Weights of a small masked image model.
Training: soap at rate 0.0046, batches of 64.
Data: 72500 training examples, 12.9 epochs.
Rows from block 9 of a small masked image model, named by matrix and row number. Rows with one number belong to one channel. Each number is 128 + 24 x the weight over its row's rms, rounded and kept within 0 to 255. All counts start at 0.
After each channel's rows are labels from the 100 images, of 14976, where the channel reaches its highest value: "top examples" is what is common among them. Only what is clearly more common there than usual is listed. The data: Sentinel-2 satellite tiles (TerraMesh). In brackets: how many of the 100.
# convs0: first 3x3 conv, stride 2 (model.blocks.9.convs.0.weight, 256x128x3x3, each kernel summed), inputs 0-63
# convs1: second 3x3 conv (model.blocks.9.convs.1.weight, 256x256x3x3, transposed, each kernel summed), outputs 0-63

convs0.110 [104  99  87 117  93 129 113  89 111 127 113 125 136 126 129  78 107 104 130 105 160 125 194 152 116 151 152 119 174 115 126 108 148 125 162  92  92  84 182 144 173 144 160 148  91 154 126 139 118  88 109 135 120 103 122 177 136 120 125 147 152 107 138  90]
convs1.110 [101 121 130 101 149 185 141 132 138 144 126 151 111 166  92 115 104 115 151  98 157 167 121 139  92 135 132 124  93 143 130 127  98 101 130 136 152  92  69  79 169 140 124 107 158 101 146 127 120 157 136 128 136 115 124 139 105 100 156 100 113 136 124 119]
top examples: water (71); main land cover: water (45)

convs0.96 [103 131 127 134 100 139 136 111 114 131  91 150 112 145  98 100 104 149 135 133 118  91 131 162 119 193 118 120 165 139 145  81 126 139 147 106 170 107 136 175 145 119 120 124 162 145 109 143 149  84  84 119 143  95 149 143 151 118 115 142 107 119  91 150]
convs1.96 [127 127 146 169  89 139  91 134 116 146 101 112 107 131 143 217 129 117 114  94 117 132  89 135 167 158 135 116 115 145 138 126 140 150 161 135 138 142 123 138 126 153 119 133 122 142 124  95 163 154 160 133 133 134 135  92 131 162 124 133 165 115 112 122]
top examples: water (80); main land cover: water (63)

convs0.246 [149 146 134 114 145 129 119 133 103 120 123 147  80  94 127 125 128 117 111 112 132 120 160  96 129 167 110 119 165 152 152  96 116 109 104 160 143 117  94  87 140 128 115 146 113 100 107 135 101  81  94  99 120 149  63 126  71 114 126 169 130 172 158 107]
convs1.246 [137 128 137 163 145 121 128 124 128 125 125 136 125 139 124 109 124 131 159 154 178 216 132 111 184 124 149 134 165 106 116  74  99 129 140  95 106 108 108  91 149  97 141 115 121 118 133 147 120 110 150 149 119 119 144 104 166 123 161 148 114 129  86 144]
top examples: water (73); main land cover: water (34)

convs0.25 [132 140 147  96 144 176 139 156 181 118 126 104 124 121  86  90 119 105 152 103 108  93 107 103 101 130 132 178 135 156 100 142 170 100 140 143 145 163 203 112 104 142 124 110 140 107 115 146 150 135 128 142 141 168 144 131 133  90 128 138 127  86 137 176]
convs1.25 [146 103 131 112 113 158 117  93 158 132 155 157 102 138 137 159 100 115 171 122 138 115 154 131 145 129 134 141 163 149 148 126 153 117 146 106 138 135 144 131 106 131 106 149 157 156 127 195 114 171 108 156 142 141 155 130 154 158 135  92 101  93 137 107]
top examples: snow or ice (70); main land cover: snow or ice (50)

convs0.192 [127 142 129 114 151 117 113 140 142 122 164 137 131  88 109 146  94 112  98 163 121 113 202  83 138 100 148 110 134 136 108 104 124  93 147 138 157 112 122  86 127 143 113 174 109 100 164 138 118 122 113 159 136 124  97 154 157 145 123 157 109 158 150 140]
convs1.192 [171  86 140 148 137 144 177 131 160 184 147 126 130 111 135  94 125 123 146 133 102 149 140 154 116  87 126 124 144 148 109 139  90 107 112 104 115 106 109 145  98 140 137 137 113  99  96 155 137  95 119 143 107 116 136 131 130 163 109 120 129 124 115 113]
top examples: snow or ice (74); main land cover: snow or ice (33)

convs0.124 [163 128 122 105  97 131 127 125  95 117 154 151  94 136  86 153 152 126 126  95 145 147 125 111 111 127 140 100 130 130  98 117 113 159 155 115 115 129 162 139 167 107 117  96  84 144 106 116 102  99 112 139 113 133 121 171 147 128  92  77 137 107 118 128]
convs1.124 [172 159 120 145 157 127  93 148 121 109 137 117 119 113 150 247 112 133 120 141  93 128 101 105 122 170 140 145 133 107 140 134 167 137 128 100 124 142 125 104 148 152 120 157 166 118 140 125 124 117 154 153  91 134  80 165 115 114 146 129 139 129 122 153]
top examples: snow or ice (76); main land cover: snow or ice (68)

convs0.228 [122 108 146 137 148 110 107 152  93 119 135 131 105 141 118 131 116 132 162 131 130 115 120 139 144  69 134 103 121 109 136 169  71 116 171  93 136  82 156 159 147 139 102 164 114 141 107 131 129 187 107  93 133 124 134 107 140 118 128 128 137  85 138 146]
convs1.228 [110 119 183 127 136 132 121 115  99 139 181  94 143 118 136 127 104 147 122 124  91 125 113 131  96 204 139 103 110 155 119 106 144 145 112 118 124 146 186  91 141 113  82 121 123 123 141 132 146 122 128 189 129 115 117 131 113 158 133 148 194 140  98 133]
top examples: snow or ice (87); main land cover: snow or ice (50)

convs0.125 [169 132 125 110 110 108 146 138  77 125  93 156 103 147 118 147 109 128  90 147 106  98 124 124  98 166 156 130 123 108 148  98 133 154 120 133 160  89  88 122 140  90 111 101 112 119 109 125 102 127 103 137 162 163 138 150 134 131 139 128 153 105 155  97]
convs1.125 [115 133 132 136  91 175 134 104 134 153 142 184 149 107 109 142  92 126 110 158 122 159 114 129 171 140  91 134 118 121 102 179 108 141 181 136 130 181  94  72 125 138 138 136 107 137  73 105 113 104 136  94 112  89 178  88 110 147 116 143 133 115 153 137]
top examples: water (74); main land cover: water (50)

convs0.217 [151 144 157 136 121 111 106 138 153  87 110 168 156  71 127 108 113 140  73 127  90 100 157 127 186 118 130 133 112 138 111 177 164 137 172 103 105 111 130  81 142  80 142 153 105 143 165 127 122 134 146 110 149 109 139 148 114 164 127 156 120 146 163 111]
convs1.217 [129 137 173 124 135 161  81 107 128 150 123 134 145 144 128 138 149 126 147 122 107  33 175 104 138 130 122 150 143 128 120 137 138 128 108 127 150 116 177 153 169 120 117 148 119 108 145 141 127 139  92 135 135 143 114 127 112 121 141 113 137 138 129 130]
top examples: water (68); snow or ice (44); main land cover: water (39)

convs0.108 [140 139 124 184  84 136  96 129 177 124 157 138 141 117 120 115 124 101 126 149 151 138 160 136 129 125 100 146 141 144 201 139 125 130 138 149 119  93 149  89 181 100 200 122 105 128 174 119 158 127 181 120 134 145 130  93 118 125 136 163 103  98 129 119]
convs1.108 [131 162 110 104 148 145 166  95 129 128 124 129 104  93 123 152 127 151 153 113 104 149  70 127 185 109 106 126 101 165 126 137 104 109 225 121  82 155 124 157 144 130 116  95 147 131 150 138 130 136 150 140 106 114 192 164 126 144 103 159  77 118  97  87]
top examples: water (71); snow or ice (55); main land cover: water (43)

convs0.214 [153  97 110 121 125 167 132 112 156 141 110  91 130 130  85  90 175 114 121 137 139 103 164 223 129 151 131 144 127 119 143 115 117 181 148 139 151 129 125 123 128 155 146 145 163 111 186 126 107 122 111 141 129 134 111 131 141 134 122 128 109  75 148 163]
convs1.214 [138 133 142 119 145 122 135 130  89  92 138 136 150 146 125 109  87  86 145  89 121  94 112 124 127 108 133 141 139 136 126 145 152 144 111 121  73 119 118  92 127 189 147 147 144 156 134 162 143 104  91 100 119 112 125 123 133 152  60 140  95 133 144 109]
top examples: snow or ice (83); main land cover: snow or ice (65)

convs0.233 [170 119 128 151 115 158 120 141 140  94  77 147 127 107 138 125 143 132 119 113 156 110 149 120 141 130 121 162 170 148 123 150 130 145 167 130 122 120 143 127 119  72  99 118 115 117 157  88  74 115 115 157 131 113 140 153  94  88 131 121  98 110 118 121]
convs1.233 [136 151 112 146 125 167 153 139  95 113 100 110 144 112  91 161  99  99 127 143 107 152 121 145 116 133 130  87 143 160 120 153 157 141 110 164 145 155  86  77 101 176 173 137 154 111 126 135 144 153  97  93 127 150 139 110 104 111 126 108  99 103 115 157]
top examples: trees (88); clouds (56); main land cover: trees (47)

convs0.44 [152 130 153 106 128 132 142 122  97 128  97 114 116 138 139  68 105 158 154 120 135 117 143 127 132 121 173 168 152  85 136  99 171 115 134 151 124 132 168  99  87 116 135 114 144 103  99 132 151 115 142 123 147 130 152  97 110 111 127 104  96 154 142 104]
convs1.44 [145 151 104 132  90 106 107 141 129 126 113 152 132 149 144 144 178  95 126 104 140  76 160 121 140 136 158 147 151 134 115 138 110 133 129 103 130 134 151 118 124 141 129 104 126 124 115  95 155  97 157 124 118 153  92 100 189 101 170 156 110 116 160 154]
top examples: water (71); main land cover: water (44); clouds (34)

convs0.64 [170 165 169 119 140 143 129 111  92 145  80  98 157 125  91  88 147 123 134 109 133 145 120 154  68 137 115 116 115 153  86 150 155 140 120 138 135 100  96 139 157 149 130 120 103 113 127 113 135 146 104  99 150 118 138 130 149 149 130 123 149 166 154 147]
convs1.64 [ 85 122 102 154 123 138 124 148 115 147 100 170 131 130 110 111  87  94 120 120 137 128 104 130 121 178 165 156 100 109 119 144 131 186 155 144 112 117 176  83 119 137 157 134 116 113 130  73 127 107 139 132 109  73 103 104  90 135 168 117 165 102 142 103]
top examples: snow or ice (81); main land cover: snow or ice (61)

convs0.143 [157 109 127 129 121 103 126  84 107 135  78 175 143 131 165 112 105 126 125 125 130 137 161 137  91 124 131 104 128 107 159 103 126 110 118 125 123 130 101 140 137 100  89 154 136  80 111 116 101 133 103 104 147 153 126 123 187 131 140 143 168 112 117 107]
convs1.143 [152 123 113 135 137 156 125 133 105 145 138 140 113 125  95 106 138 163 104 135 144 164 133 131 141 126  77 122 112 201 116  80  92 131 102 121 137 139 122 114 107 119 109  72 136 138 138 104 122 127 129 112 172 143 114 129 144 198 125 105 143 112 143 121]
top examples: water (69); main land cover: water (46)

convs0.186 [133 123 135 155 141 143 134 127 156 150 134 157 107 129 121 135 149 119  95 158  99  98 113 156 126 145  84 123  86 140 165 133 138 135 164 121 138 129 163 179 117 118 117  89 119 133 117 142 126 161 110 140 123  89 131 156 140 142 117 122 144 123 127  92]
convs1.186 [177 110 134 181 163 161 150 109 138 120 140 140 180 114 132 172  97 139 122 144 143 140 102 105 137 130  95 132 142 172 140 156 164 138 146  96 126 130 120 115 123 121 103 140 138 159 104 163 119 142 112  90 130 134 124 107 160  64 132 109 141 114 131 121]
top examples: snow or ice (84); main land cover: snow or ice (62)

convs0.59 [ 95 105 191 147 134 156 133 139 137 143 165 140 107 140 123 167  82 127 123 124 141 112 115 160 122  66 123 102 111 171  79 132 101 108 113 135 126 102 123 155 163 127 115  94 139 134 102 146 175 111 112 130 125 167 124 111 115 138 125 151  83 141 140  92]
convs1.59 [137  89  88 186 117 124  90 129 128 100 119 138 141 142 139 102 152 171 151 165 104 142 114 139 128 140 103 128 149 173  95 149 142 135 151 124 109 120 115 124  83 138 144 135 124 119 131 103 133 148 127 156  99 160 161  83 149 132 125 102 140  97 160 153]
top examples: snow or ice (66); main land cover: snow or ice (41)

convs0.203 [136 118 203 143 113 145 109 150 122 142 159  93 139  94 117 111 133 107 127 112 125 119 118 112 127  84  83 114 121 145 150 149 143 121 157 130 163 121 113 131 123  70 122 132 119 100 132 125 146 130  97  87 130 109 103 161 148 136 116 135 104 178 133  96]
convs1.203 [ 99 111 114 142 138 140 137 111 142 127 112 123 102 129 138 133 102 147 104 146 111 111 137 128 141 111 111 166 109  85 113 112 109 120 149 108 127 130  83 151  31 142 126 156 148 164 133 113 122 138 168  90 151 140 122 114  73 114 108 148 145 145 164 138]
top examples: water (76); main land cover: water (44)

convs0.119 [125 109 141 127 139 139 124 134 193 119 101 161  99 122  92 122  91 147  94 117 133 168 129 135 182 133 145 147  97 132 107 156  84 115 148 111 124 120 120 149 132 110 112 174 118 134 160 160 110 108 150 147 120 105 153 120 132 111 133 180 136  91 107 101]
convs1.119 [126 143 157 117 104 117 121 173 168 170 116 128 131 104 129 221 140 143 121 132 113 127 123 129 100 119 111 117 159 133 144 109 144  96 123 132 141 135  33 144 114 156 107 138 122 145 141 174 134 153 111 120 148 130 161 139 168  89 102 169 149 118 159 147]
top examples: water (70); snow or ice (49); main land cover: water (39)

convs0.185 [156 107 125 121 123 144 134 111 128 115 124  92 124 150 112 126 112 136 135 116 140  96 105 127 123 111 174 118 145 185 126 106 140 140 115 177 147  96  99  70 138 101 107 153 111 137 174 138 160 146 135 137 162 152 119 105 126 135  98 141 157 118 172 133]
convs1.185 [ 89 139 136 130 158 114 117 106 144 135 169 143 153 138 115  83 164 195 105 121 100 135 106 121 117 136 117 105 149  70 126  79 123 113 127 108 177 141 113 134 125 130 131  99  93 118 155 166 118 141 132 133  93 133 127 114 131 121 125 132 148  98 118 142]
top examples: snow or ice (82); main land cover: snow or ice (63)

convs0.12 [ 98 149 133 123 124 111 131 139 140 124 123  99 104 113 123 139 132 114 111 136 125 109 117 101 129 152 176 111 147 117 136 125 104 153 113 143 154  89 105 108 162 147 126 142 130 144 219 141 122 102 110 156 159 147 126 122 110 119 101 114 114  99 129 141]
convs1.12 [ 98 110 152 128 104 107 142 117 169 100 170 163 119 111 122 124 101 176 133  80 142 116 125 130 134 113 130  91 133  86 152 114  56  76 139 118 119 133 155  77 128 122 127 124  90 128 122 156 143 143 111 140  73 160 150 100 142 115 116 164 103 107 106 154]
top examples: snow or ice (56)

convs0.205 [157 145 118 103  94 161 157 117 148 132 119 133 128 155 115 131 134  99 121 156 137  97 108 134 131  89 102 119 124 106 116 130 155  96 126 135 129 157 128 100 118 115 131 133 106 111 137 116 132 131 109 167 131 131 100 150 131 129 117  61 163  67 128  99]
convs1.205 [151 130 122 128 156 105 128 186 112 133 142  95 144 110 139 172 162 153 118  94 130 114 118 114 144 131 130 146 114 164  98 144  93 114 122 125 144 127 111 161 163 136 148 137 150 169 142 128 111  95 131 151 130 124 136 122 128  86 143 137 117  98 150 173]
top examples: snow or ice (74); main land cover: snow or ice (45)

convs0.190 [110 127 142 125 100 142 108 115 122  86 193 109 136 150 120 105 140 123 110 114 132 114 107 130 127 125 106  95  83 123 131 122 129 120 141 108 133 148 131 187 127 100 128 106 130 142  91 131 106 113 128 113 109 150 146 119  77 131 104 144 119 149 138 148]
convs1.190 [121 113  90 148 138 150  85 142 117 121 144 108 134 106 170 161 116  96 133 154 140 139 122 147 130 127 121 114 104 135 120 133 140 154 132 141 123 123  88 147  65  83 145 134 113 157 132 133 125 123 126 137 100 118  95 148 113 144  88 115 167 129 119 131]
top examples: water (67); main land cover: water (39)

convs0.235 [ 98  85 123 136 137 139 111 171 141 114 111 149 129 135 120 134 106 118 117 139 121  91 143  93 151 150 120  98 131 124 131 101 119 110 141 146 145  95  99 175 136 154  92 178 147 169 116 182 138 120 168  86 126 124 122 135 114 177 113 133 116 111 150  88]
convs1.235 [121 138 136 114 112 118 146 121  99  98 154 108 133 136 134 135 107  94 131 132 144 135 167 126 106 121 138  70 100 121 149 151 117  95 113 143 122 133 146 126 158 128 114  68 103 113 167  81 133 137 125 128 157 122 145 133 130 138 131  85 146 102 105 145]
top examples: water (66); snow or ice (49); flooded vegetation (27)

convs0.15 [150 188 122 136 137 117 119 102 104 127  88 104 135 124 133  68  83 132 163 115 147 170 127 152 121  91 135 108 148  78 131 154 143 122 135  98  90 140 169  83 143 146 125 158 145 130 110 123 139 109 115 134 136 124 160 145 151 131 146 133 101 143 143 106]
convs1.15 [119 156 123 108 146 131 142 141 150 134 143 110 130 159 132 146 168 121 119 156 119 135 154 100 111 101 142 122 124  96 140  99 127 113 129 131 130 126  66 119 133 130 152 120 115 145 148 122 125 145 116 113 120 153 122 128 101 103 109  75 105  76 105 153]
top examples: water (73); snow or ice (58); main land cover: water (28)

convs0.112 [116 149 127 137 115 123 107 117 109 101 129 141 111 110  96 148 113 102 171 165 110  86 153 119 114 129  84 119  77 146 147 183 149 106 107 162 115  77 158 183 171 111 149 159 117  93 128 109 120 144 134 120 115 117 151 118 109 129 123 176 174  93 104  95]
convs1.112 [179 160 112  76 154 114 175 121 124 130 112  86 120 122 149 149 173 137 134 144 132 153 156 102 151 114 148 135 162 181 125 140 151 122 112 145 117 116 136 130 135  84  91 112 153 112 141 127 125 158 105 140 152 178  86 129 137 184 119 141 125  99 121 126]
top examples: water (77); main land cover: water (47)

convs0.4 [151 132 188 108 144 117 151 125 119 111 164 107 159 155 133 130 149  84 124 141 174 121 176 103  93 127 113 124 112 127 165 109 127 190 140 135 121  92 133 141 126 170 110 119 126 107 137  77 146 124 150 136 148 114 145 133 117 115 144 125 120 158 121 117]
convs1.4 [112 114 118 140 141  78 130 150  96 109 102  76 145 191 136  96 128 206 164 111 130  98 140 126 127  94 127 151 119 126 107 125 150  96  81 136 156  95 155 127 169  96 148 112 104  86 112 105 124 132 110 134  89 111  79 120 109 128 163 116 123 157 113 157]
top examples: snow or ice (85); main land cover: snow or ice (63)

convs0.101 [132 128 122 164  95 129 165 159 103 110 195 141 113 131 151 130 104 118  80 147 113 107 106 109 106  97 139 107 101 106 148 117  79 126 167 109 119 121 112 108 162 106  90 150 107 112 164 131 124 121 120 128 102 122 145 118  72 131 110 124 131 181 110 143]
convs1.101 [120 126  98 116 119 140 109 104  84 127 137 117 152 118 104 106 120 157 159 129 121 109 119 134 154 151  92 144 103 129 136 196  64 135 110 114 107 111 169 120 179 144 147  90 140 108 151 125 109 103 114 127 144  92 185 120 104  65 144 116 124 125 123 125]
top examples: water (68); snow or ice (49)

convs0.58 [152 136 127 165 124 131 122 149 166 108 111 165 151  52 123 150  96 162 134 115 122 107 134 128 165 133 126 137 105 118 161 167 129 120  96 115 119  95 100 117 124 102 158 154 169 116 166 168 122 135 146  73 136 126  91 153 138 146 126 139 171 103 144  93]
convs1.58 [106 116 134 132 130 144 167 170 177 164 129 168 124 129 151 130 167 130 131 112 157  95 151 124 127  82 109 120 152 105 180 135  77 143  89 158  89 171 135 139  93 116 120 135 113  84 137 155 143 122 119 124 121 104 158 127 159 128  90 147  97 109 124 111]
top examples: water (82); main land cover: water (49)

convs0.137 [114 115 131 128 136 108 132 153  83 125 161 168  99 105 129 152 104 141 136 143 111 122 130 118 136 120 132 148 126 106  99 147  86 140 138 132 113 106  78 136 175 114 165 164 137  93 139 143 112 158  87 121 159 169 116 175 130 105 136 143 114 131 146 134]
convs1.137 [156 113 129 144 135 130 117 123 129 160  90 130 129 125 143 109 101 112 133 183 134 119 169 167 144  84 170 113 167 145  79 102 106 130 138 132 140 112 177  95 140 150 139 116  89 123 121 165 144 132 140 106 137 128 133 124 141 127 162 106  77 145 110 132]
top examples: water (71); snow or ice (49)

convs0.88 [ 96 142 109 149  99 125  96 102 106 134 125 132 111 126 127 131 121 139 156 113 125 147 139 157 126 137 131  90 148 102 125 178 136 132 129 163 129 115 167 141 141 123 117 139 191 178 107 100 114 178 106 107 111 174 138 109 167 118 104 138 136 124 126 100]
convs1.88 [ 76 155 166 121  90 104 145 102 148 130 141 152 127 149 108  97  98 133 100 146 118 110 130 115 117 112 136  92 101 145 148 105 135 108 111 168 157 169 153  96 145 122 114 123 106 156 118 144 177 125 105 134 125 113 150 143 139  99 166 130 172 118 123 132]
top examples: snow or ice (91); main land cover: snow or ice (71)

convs0.114 [162 123 126 113 110 136 130 113 125 114 131 163 145 133 129 155 104 118 110 109 155 155 143 140 152  90 113 142 122 100 129 173 120 122 119 166 101 145 113 184  97  75 140 126 110  78 137 104  66 166 112  99 155 138 154 145 125 103 101 136 113 106 136 136]
convs1.114 [142 160 159 114 130 157 116 124 135 164  95 112  78 126 136 129 132  98 115 159 117  49 155 140 116 204 120 125 166 128 129 148 132 136 113 141 118 122 103  83 102 147 109 137 123  92 108 123 120 112 101 139 112 133 163 145 102 110  90 142 149 126 120 164]
top examples: water (69); main land cover: water (49); clouds (37)

convs0.149 [133 107 138 155 124 110 100 107 146 165 134  99 115 128  97 133 142 124 184 141 118 110 157 105 114 128 156 146 104 139 137 107 162 133 137 142  97 121 124  84 150 122 108  98 121 136 136 103 102 133 150 154 172 102 154 117 125 100 167 174 154  82 124 119]
convs1.149 [147 118 103 111 172 142 119 134 136 163 122 147  85 119 115 221 108 138 165  96 117  94 126 134 154 131 108 118 163 171 120  86 136 128  43 109 139 139 149 152  94 173 113 112 141 142 128 137 134 142 120 154 133 113 100 139 134  98 133 126 114 133 142 101]
top examples: water (76); main land cover: water (46)

convs0.251 [119 102 110 118 127  95 129 136 109 112 154 164 126 102 109 155 113 130 141  86 131 146 163 148 156 112  89  94 127 119 100 144 110 172 151 136 103 117  89 167  87 112  91 147 139  91 162 120 117 121 105 117 165 105  97 107 150 118 138 117 134 162 130 104]
convs1.251 [124 101 101 186 120 142 120 112  97 139  86  96 138 131 140  93 122 141 132 170 151 151 147 111 129 165 134 141 143 112 126  94 124 125 163 144 107 117  97 104 159 120 127 120 135 106 146 135 188 110 100  98 127 122 162 155 137  94 131 118 161 130 104 137]
top examples: clouds (48)

convs0.87 [ 77 128 142 138 119 107 130 124  83  99 127 181 128 119 146 116 136 123 103 111 141 104 110  97 126 156 121  86 124 119 151 126 124 111 113 121 113 142 116 114 140 111 155 110 125 111 129 139  89 118 149 108 100 140 116 121  57  90 143 124 110 166 155 106]
convs1.87 [121 124 127 124 151 116 134 126 104 135 131 129 123 139 101 121 115 133 129  51  61 124  54  93 100  91 115 107  65 151 123 101 125 119 110  95 172 129 147 148 130 159 115 130 152 146  99 139 118 134 126 137 130 110  93 134 138 120 100 146 109 140 119 107]
top examples: water (71); bare ground (51); main land cover: water (35)

convs0.194 [170 128 123 181 159 122 147 122  83 133 102 136 143 152 122 123 125 142 132 107 142 137 163 151 184 148 162 118 141 102 144 112 128 131 105 131 132  91 105 114 129 126 145 140 126  86 134 110 117 107 103  88 133 154 137 145 169 121 134 158 126 195 127  88]
convs1.194 [ 90 103 104 124 105 127 125 115 141 127 106 124 113 110  69 121 125 141 135 126 102 117 125 139 147 148 131 105 152 134 141 167 131  94 142 162 159 175  69 106 139 128 142  97  98 126 128 122  99 115 125 124 130 111 170 112 113 129 122  99 136 112  93 139]
top examples: water (68); main land cover: water (31)

convs0.175 [165 174 153 134  80 177 133 120 120  96 104 122 180  97 120 116 108 132 111 153 152  90 122 122 118 104  95 121 129 172 130 184 118 127 141 139 129 142 123 164 128 103  84  93 144 114 141 124 115 144 182 125 163 159 124 131 123 111 114 119 111 188  90 128]
convs1.175 [ 96 162  78 184 116 166 125 143  83 176 117 138 163  93 125 107  74 129 116 121 130 113 115 106 150 146 142 146  91 123 108 105 145 176 151 151 107 153 118 115 122 177 120 122 122 136  93 111 114 122 149 111 130 149 108 106  96 148 120 141 138 137 107 150]
top examples: snow or ice (54); main land cover: snow or ice (35); main land cover: water (31)

convs0.206 [116 129 154 128  97 103  94 125 128 151 167 101  95 137 135 111 108 124  88 132 160 137 101  95 133  83 148 156 155 128 111  85 122 134 124 164 135 138 107 123 145 105 150 156 161 143  98 167  76 154 102 103 172 127 170 154 140 117 115 130 123 189 136 105]
convs1.206 [147 102 134 136 130  88 118 121  89  94 116 104 139 119  78 103 124 118  78 123  89 134  82 116 104  95 113  85 161 132 133  97 107  98 155 147 151 112 126 107 111 140 196 106 104 148 124 161 161 142  95 128 136 154 123 128 116 164 130 113  83  91 130 125]
top examples: water (73); main land cover: water (52)