Weights of a small masked image model: widths [64, 128, 256].
Rows from block 12, named by matrix and row number. Rows with one number belong to one channel. Each number is 128 + 24 x the weight over the matrix's rms, rounded and kept within 0 to 255. All counts start at 0.
# convs0: first 3x3 conv (model.blocks.12.convs.0.weight, 256x256x3x3), inputs 36-47, a 3x3 kernel for each
# convs1: second 3x3 conv (model.blocks.12.convs.1.weight, 256x256x3x3, transposed), outputs 36-47, a 3x3 kernel for each
convs0.136 [136 145 173 101 123 141 181 153  91 117 135 164 119 157 109 113 118 135 157 144 127 127 105 117 115 106 115  91 122 119 120 118 101  77 160 151 128 121 143 151 156 133 116 100 136 146 149 119 103 128  83 147 138 138 101 118 136 148 101 101 173 123 119  98 107 174 171 109 203  90  98 194 104 147 111 121 125 121 130 161 139 161  96 149 143 125 113 129 102  95 122 169 154 111 152 129 138 137 102 134 107  80 149 136 166 110 144 127]
convs0.137 [148 106 212 125 119 128 127 144 115 141 167 145 113 116  65 125 120 104 126 107 110  89 108 100 138 106 115 152 107 144 144 125 128 130 111 109  71  69 110 109 100 107 119 133  95 156  61  80 156 160 156 135 143 120 126  87 114 134 120 111 129 164 199 147 138 130 114  75  42 133  92 146 119 123  92 124 132 137  69 150 148 129 124 149 121  79  87 152 112 116 157 177 124 119 121 150 126 129  64 174 135 164 146 164 180  95 144 137]
convs0.138 [139 144 125 180 114 113 129 146 113 134 146  99 112 157 124 125 147 155  98 108  99 148 102 101 131 104 110 121 115 110  83  81 123 116 116 137 130 113  99 101 153 173 126 130 143 127 127 129 132 120 144  87  71 125 119 116 108 118 125 147 163 125 143 109 111 131 123 143 118 118 141 132 138  86 105 157 112 132 168  91 108 139 129 124 156 110  98 119  80 144 102 115 105 153  75 130 169 173 124 100  76 130 108  94 107 172 172 156]
convs0.139 [113 105 168 137 133 134 100  94 102 125 123 155 102 137 110 135 150  91 143 124 123 163 165 136 135 115 121 156 142 174  98 113 124 124 101  90 140 145 171 143 140 178 104 123 165 125 118 121  89 153 131 147  95  93 107 137 171 126 102 152 121 191 185 130 100 138  98 114 141 145 113 159 112 131 112 135 139 120 103 131 125 104 120 146 145 114 121 154 116 179 124 125 120 125 109  73  96 163 108 139 148  99 126  91 147 142 106 158]
convs0.140 [ 84 130 157 142 152 160  97 158 115 125 113 160 119 122 143 138 147 131 155 112 139 145 116 128 143 120 117  86 127 143 114 101 105 109 111 117 117 141  90 142 127 103 182 143 139 130 113 108 157 147 140 135 142 119  94 136 120 138 138 136 130 128 112 105 159 113 144 143 133 136 127 142 148 141 139  89 105 121 178 159 103 133 147  88 121 155 115 140 152 125 117 106  94 142 142 106  97 149 101 168 147 116 140 122 110 103 102 151]
convs0.141 [128 124 138  99 110 103 115 142 132 147 129 151 123 131  96 139 128 143 126 146 128 123 127 139 110 102 114 153 114 153 146 147 120  93 153 108 100 132 113 124 164 137 102 151 140 150 114 115 130 143 165 118 141 119 101 118 141 147 145 152 119 115  86  74 135  79 134  56 181 110  98 162 130 151 123 126 137 136 160  88 163 140 123 138 103 136  99 160 101 113  80 105 124 142 142 140 141 153 109 145 151 109 132 162 111 129 149  95]
convs0.142 [ 97 116 135 173  82 105 101 129 176 113 100  95 114 146 115 127 152 106 129 117 146 171 149 152 124 130 176 131 109 151 144 116 105 128 110 143 111  97 134  92 145 158 124 144 108 131 127 146 112 122 143 116 100 122 110 134  89 137 141 149  93 141 133  81 115 160 164 143 198  76  75 144 167 127 139 135 121 136 147 124 101 134 169 106 133 145 127 143 127 157 131 142 107 190 160  97 146 116 127 145 115 139  98 118 185 134 105 116]
convs1.136 [179 110  76 123 123 155  82 114 140 112 144 121 138 102 147 131  95 172 134 120 153 116  91 126 107 109 136 119  98 117  97 115 114 151 135 108 122 117 145 135 104 119 128 140 116 124 132 139 149 115 145  86  96 137 122 119 102 149 149 165 113 135 121 106 150 186  55 138 107 110 178 131 114 116 112 109 103 156 154 144 115 178 156 133 163 122  99  84 130 115 114 120 143 126 122 113 183 125 155  94 106 118 167 167 141 106 165  94]
convs1.137 [130  95 118 142 149 136  77 149 172 153 110 107 138 153 158 109 150 122 121 119 112 136 118 114 117 113 126 123 130 129 120 106 112 133 162 166 156 132 129 149 176 129 148 160 160 128 172 153 122 130 178 126 174 100  95 147 176 144 150 138 136 144  85 128 162 122 147 175  94 126 120  95  85 128 154 144 147 143 151 106 170 152 175 100 147 156 114 121 135 149 114  89 139 148 128  90 138 118 106 155 135 151  85  93 117 125  81  93]
convs1.138 [104 149 101 125 159 111 113 121 104  97 132 131 157 116 130 145 143 156 141 118 115 126 118 122 104 107 136 106 141 138 132 110  83 108 128 105 103 141 145  71 131 102 118 144 163 118 140 102 143 150 124 162 143 108 110  86 107 177 132 128  99  63 123 136 128 123 143 168 178 143 150 168 165 134 148 140 139 142 100 117 116  94 145 130 129 106 117 126 139 121 124 112 119 205 144 147 155  99 169  99 154 115  84 196 136 107 114 110]
convs1.139 [116 141 141 118 118 113 127 102 138 142 136 142 111 115 131  89 110 112 171 130 125 136 116 126 108 134 121 169 121 122 124 151 137  93 155  92  92 148 145 111 104 113  96 118 166 145 179 125 122 139 143 136 138 155  86  93 113 126 116 110 132 115 122 120 120 119 116 131 179 131 170 122 112  98 132 136 109 151 145 108 121  82 119  86 113 115  89  73 126 116 147 123 150 131 135 135 143 118 106 104 177 121  96 137 148 160 117 116]
convs1.140 [110 105 126  96 121 126 102 141 179 136 133 130 122 152 118 121 143  99 114 146 121 124 184 139 110 135 105 147  87 122 134 133 146 111 127 134 139 150  98 152 138 134 162 135 161 107 114 129 105 137 101 146 125 114 111 116  89 134 119 127 149 106 156 127 124 148 133 126 134 150 106 102 125 141 100 146 140 137 144  85 110 188 123 119 140 130 119 162  92 163 144 152 133 136 135 110 102 128  84 105 161 149 172 161 117 140  93  98]
convs1.141 [139 109 141 128 149 152 144 192 135  97  94 105 178 139 168 146 124 121 140 132 157 120 123 113 114 114 122 101  98 116 117 111 124 143 139 122 143 110 117 105 112 111 151 152 140 123  92 109 102 110  87 154 146  82 100 125 119  76 110  84 124 127 191 106 163 130  93 176 105 147 150 179 125 129 105 138 157 136 141 135 102 134 136 136 142 122 152 134 166 140 191 129 135 127 138 130  87 135 115 135 122 144  89  97 140 115 133 116]
convs1.142 [ 99 125 128 175 152  50 114 196 157 127 135 146  71  94 137 131 120 156 106 153 121 119 114 122 119 144 152 138 104 127 129 133 127 159 156 126 142 117 117 106 124 161 106 134 130 144  98 146 144  85 113 101 134 105  93 180 140 107 140 102 165 139 161 112 150 179  69 122 129  98 117 143 136 144 136 131 119  93 115 168 126 126 113  92 131 100 175 113 119 129 113 153 125 148  85 117 131 164 108 100 136 136 104 189  95 118 180 121]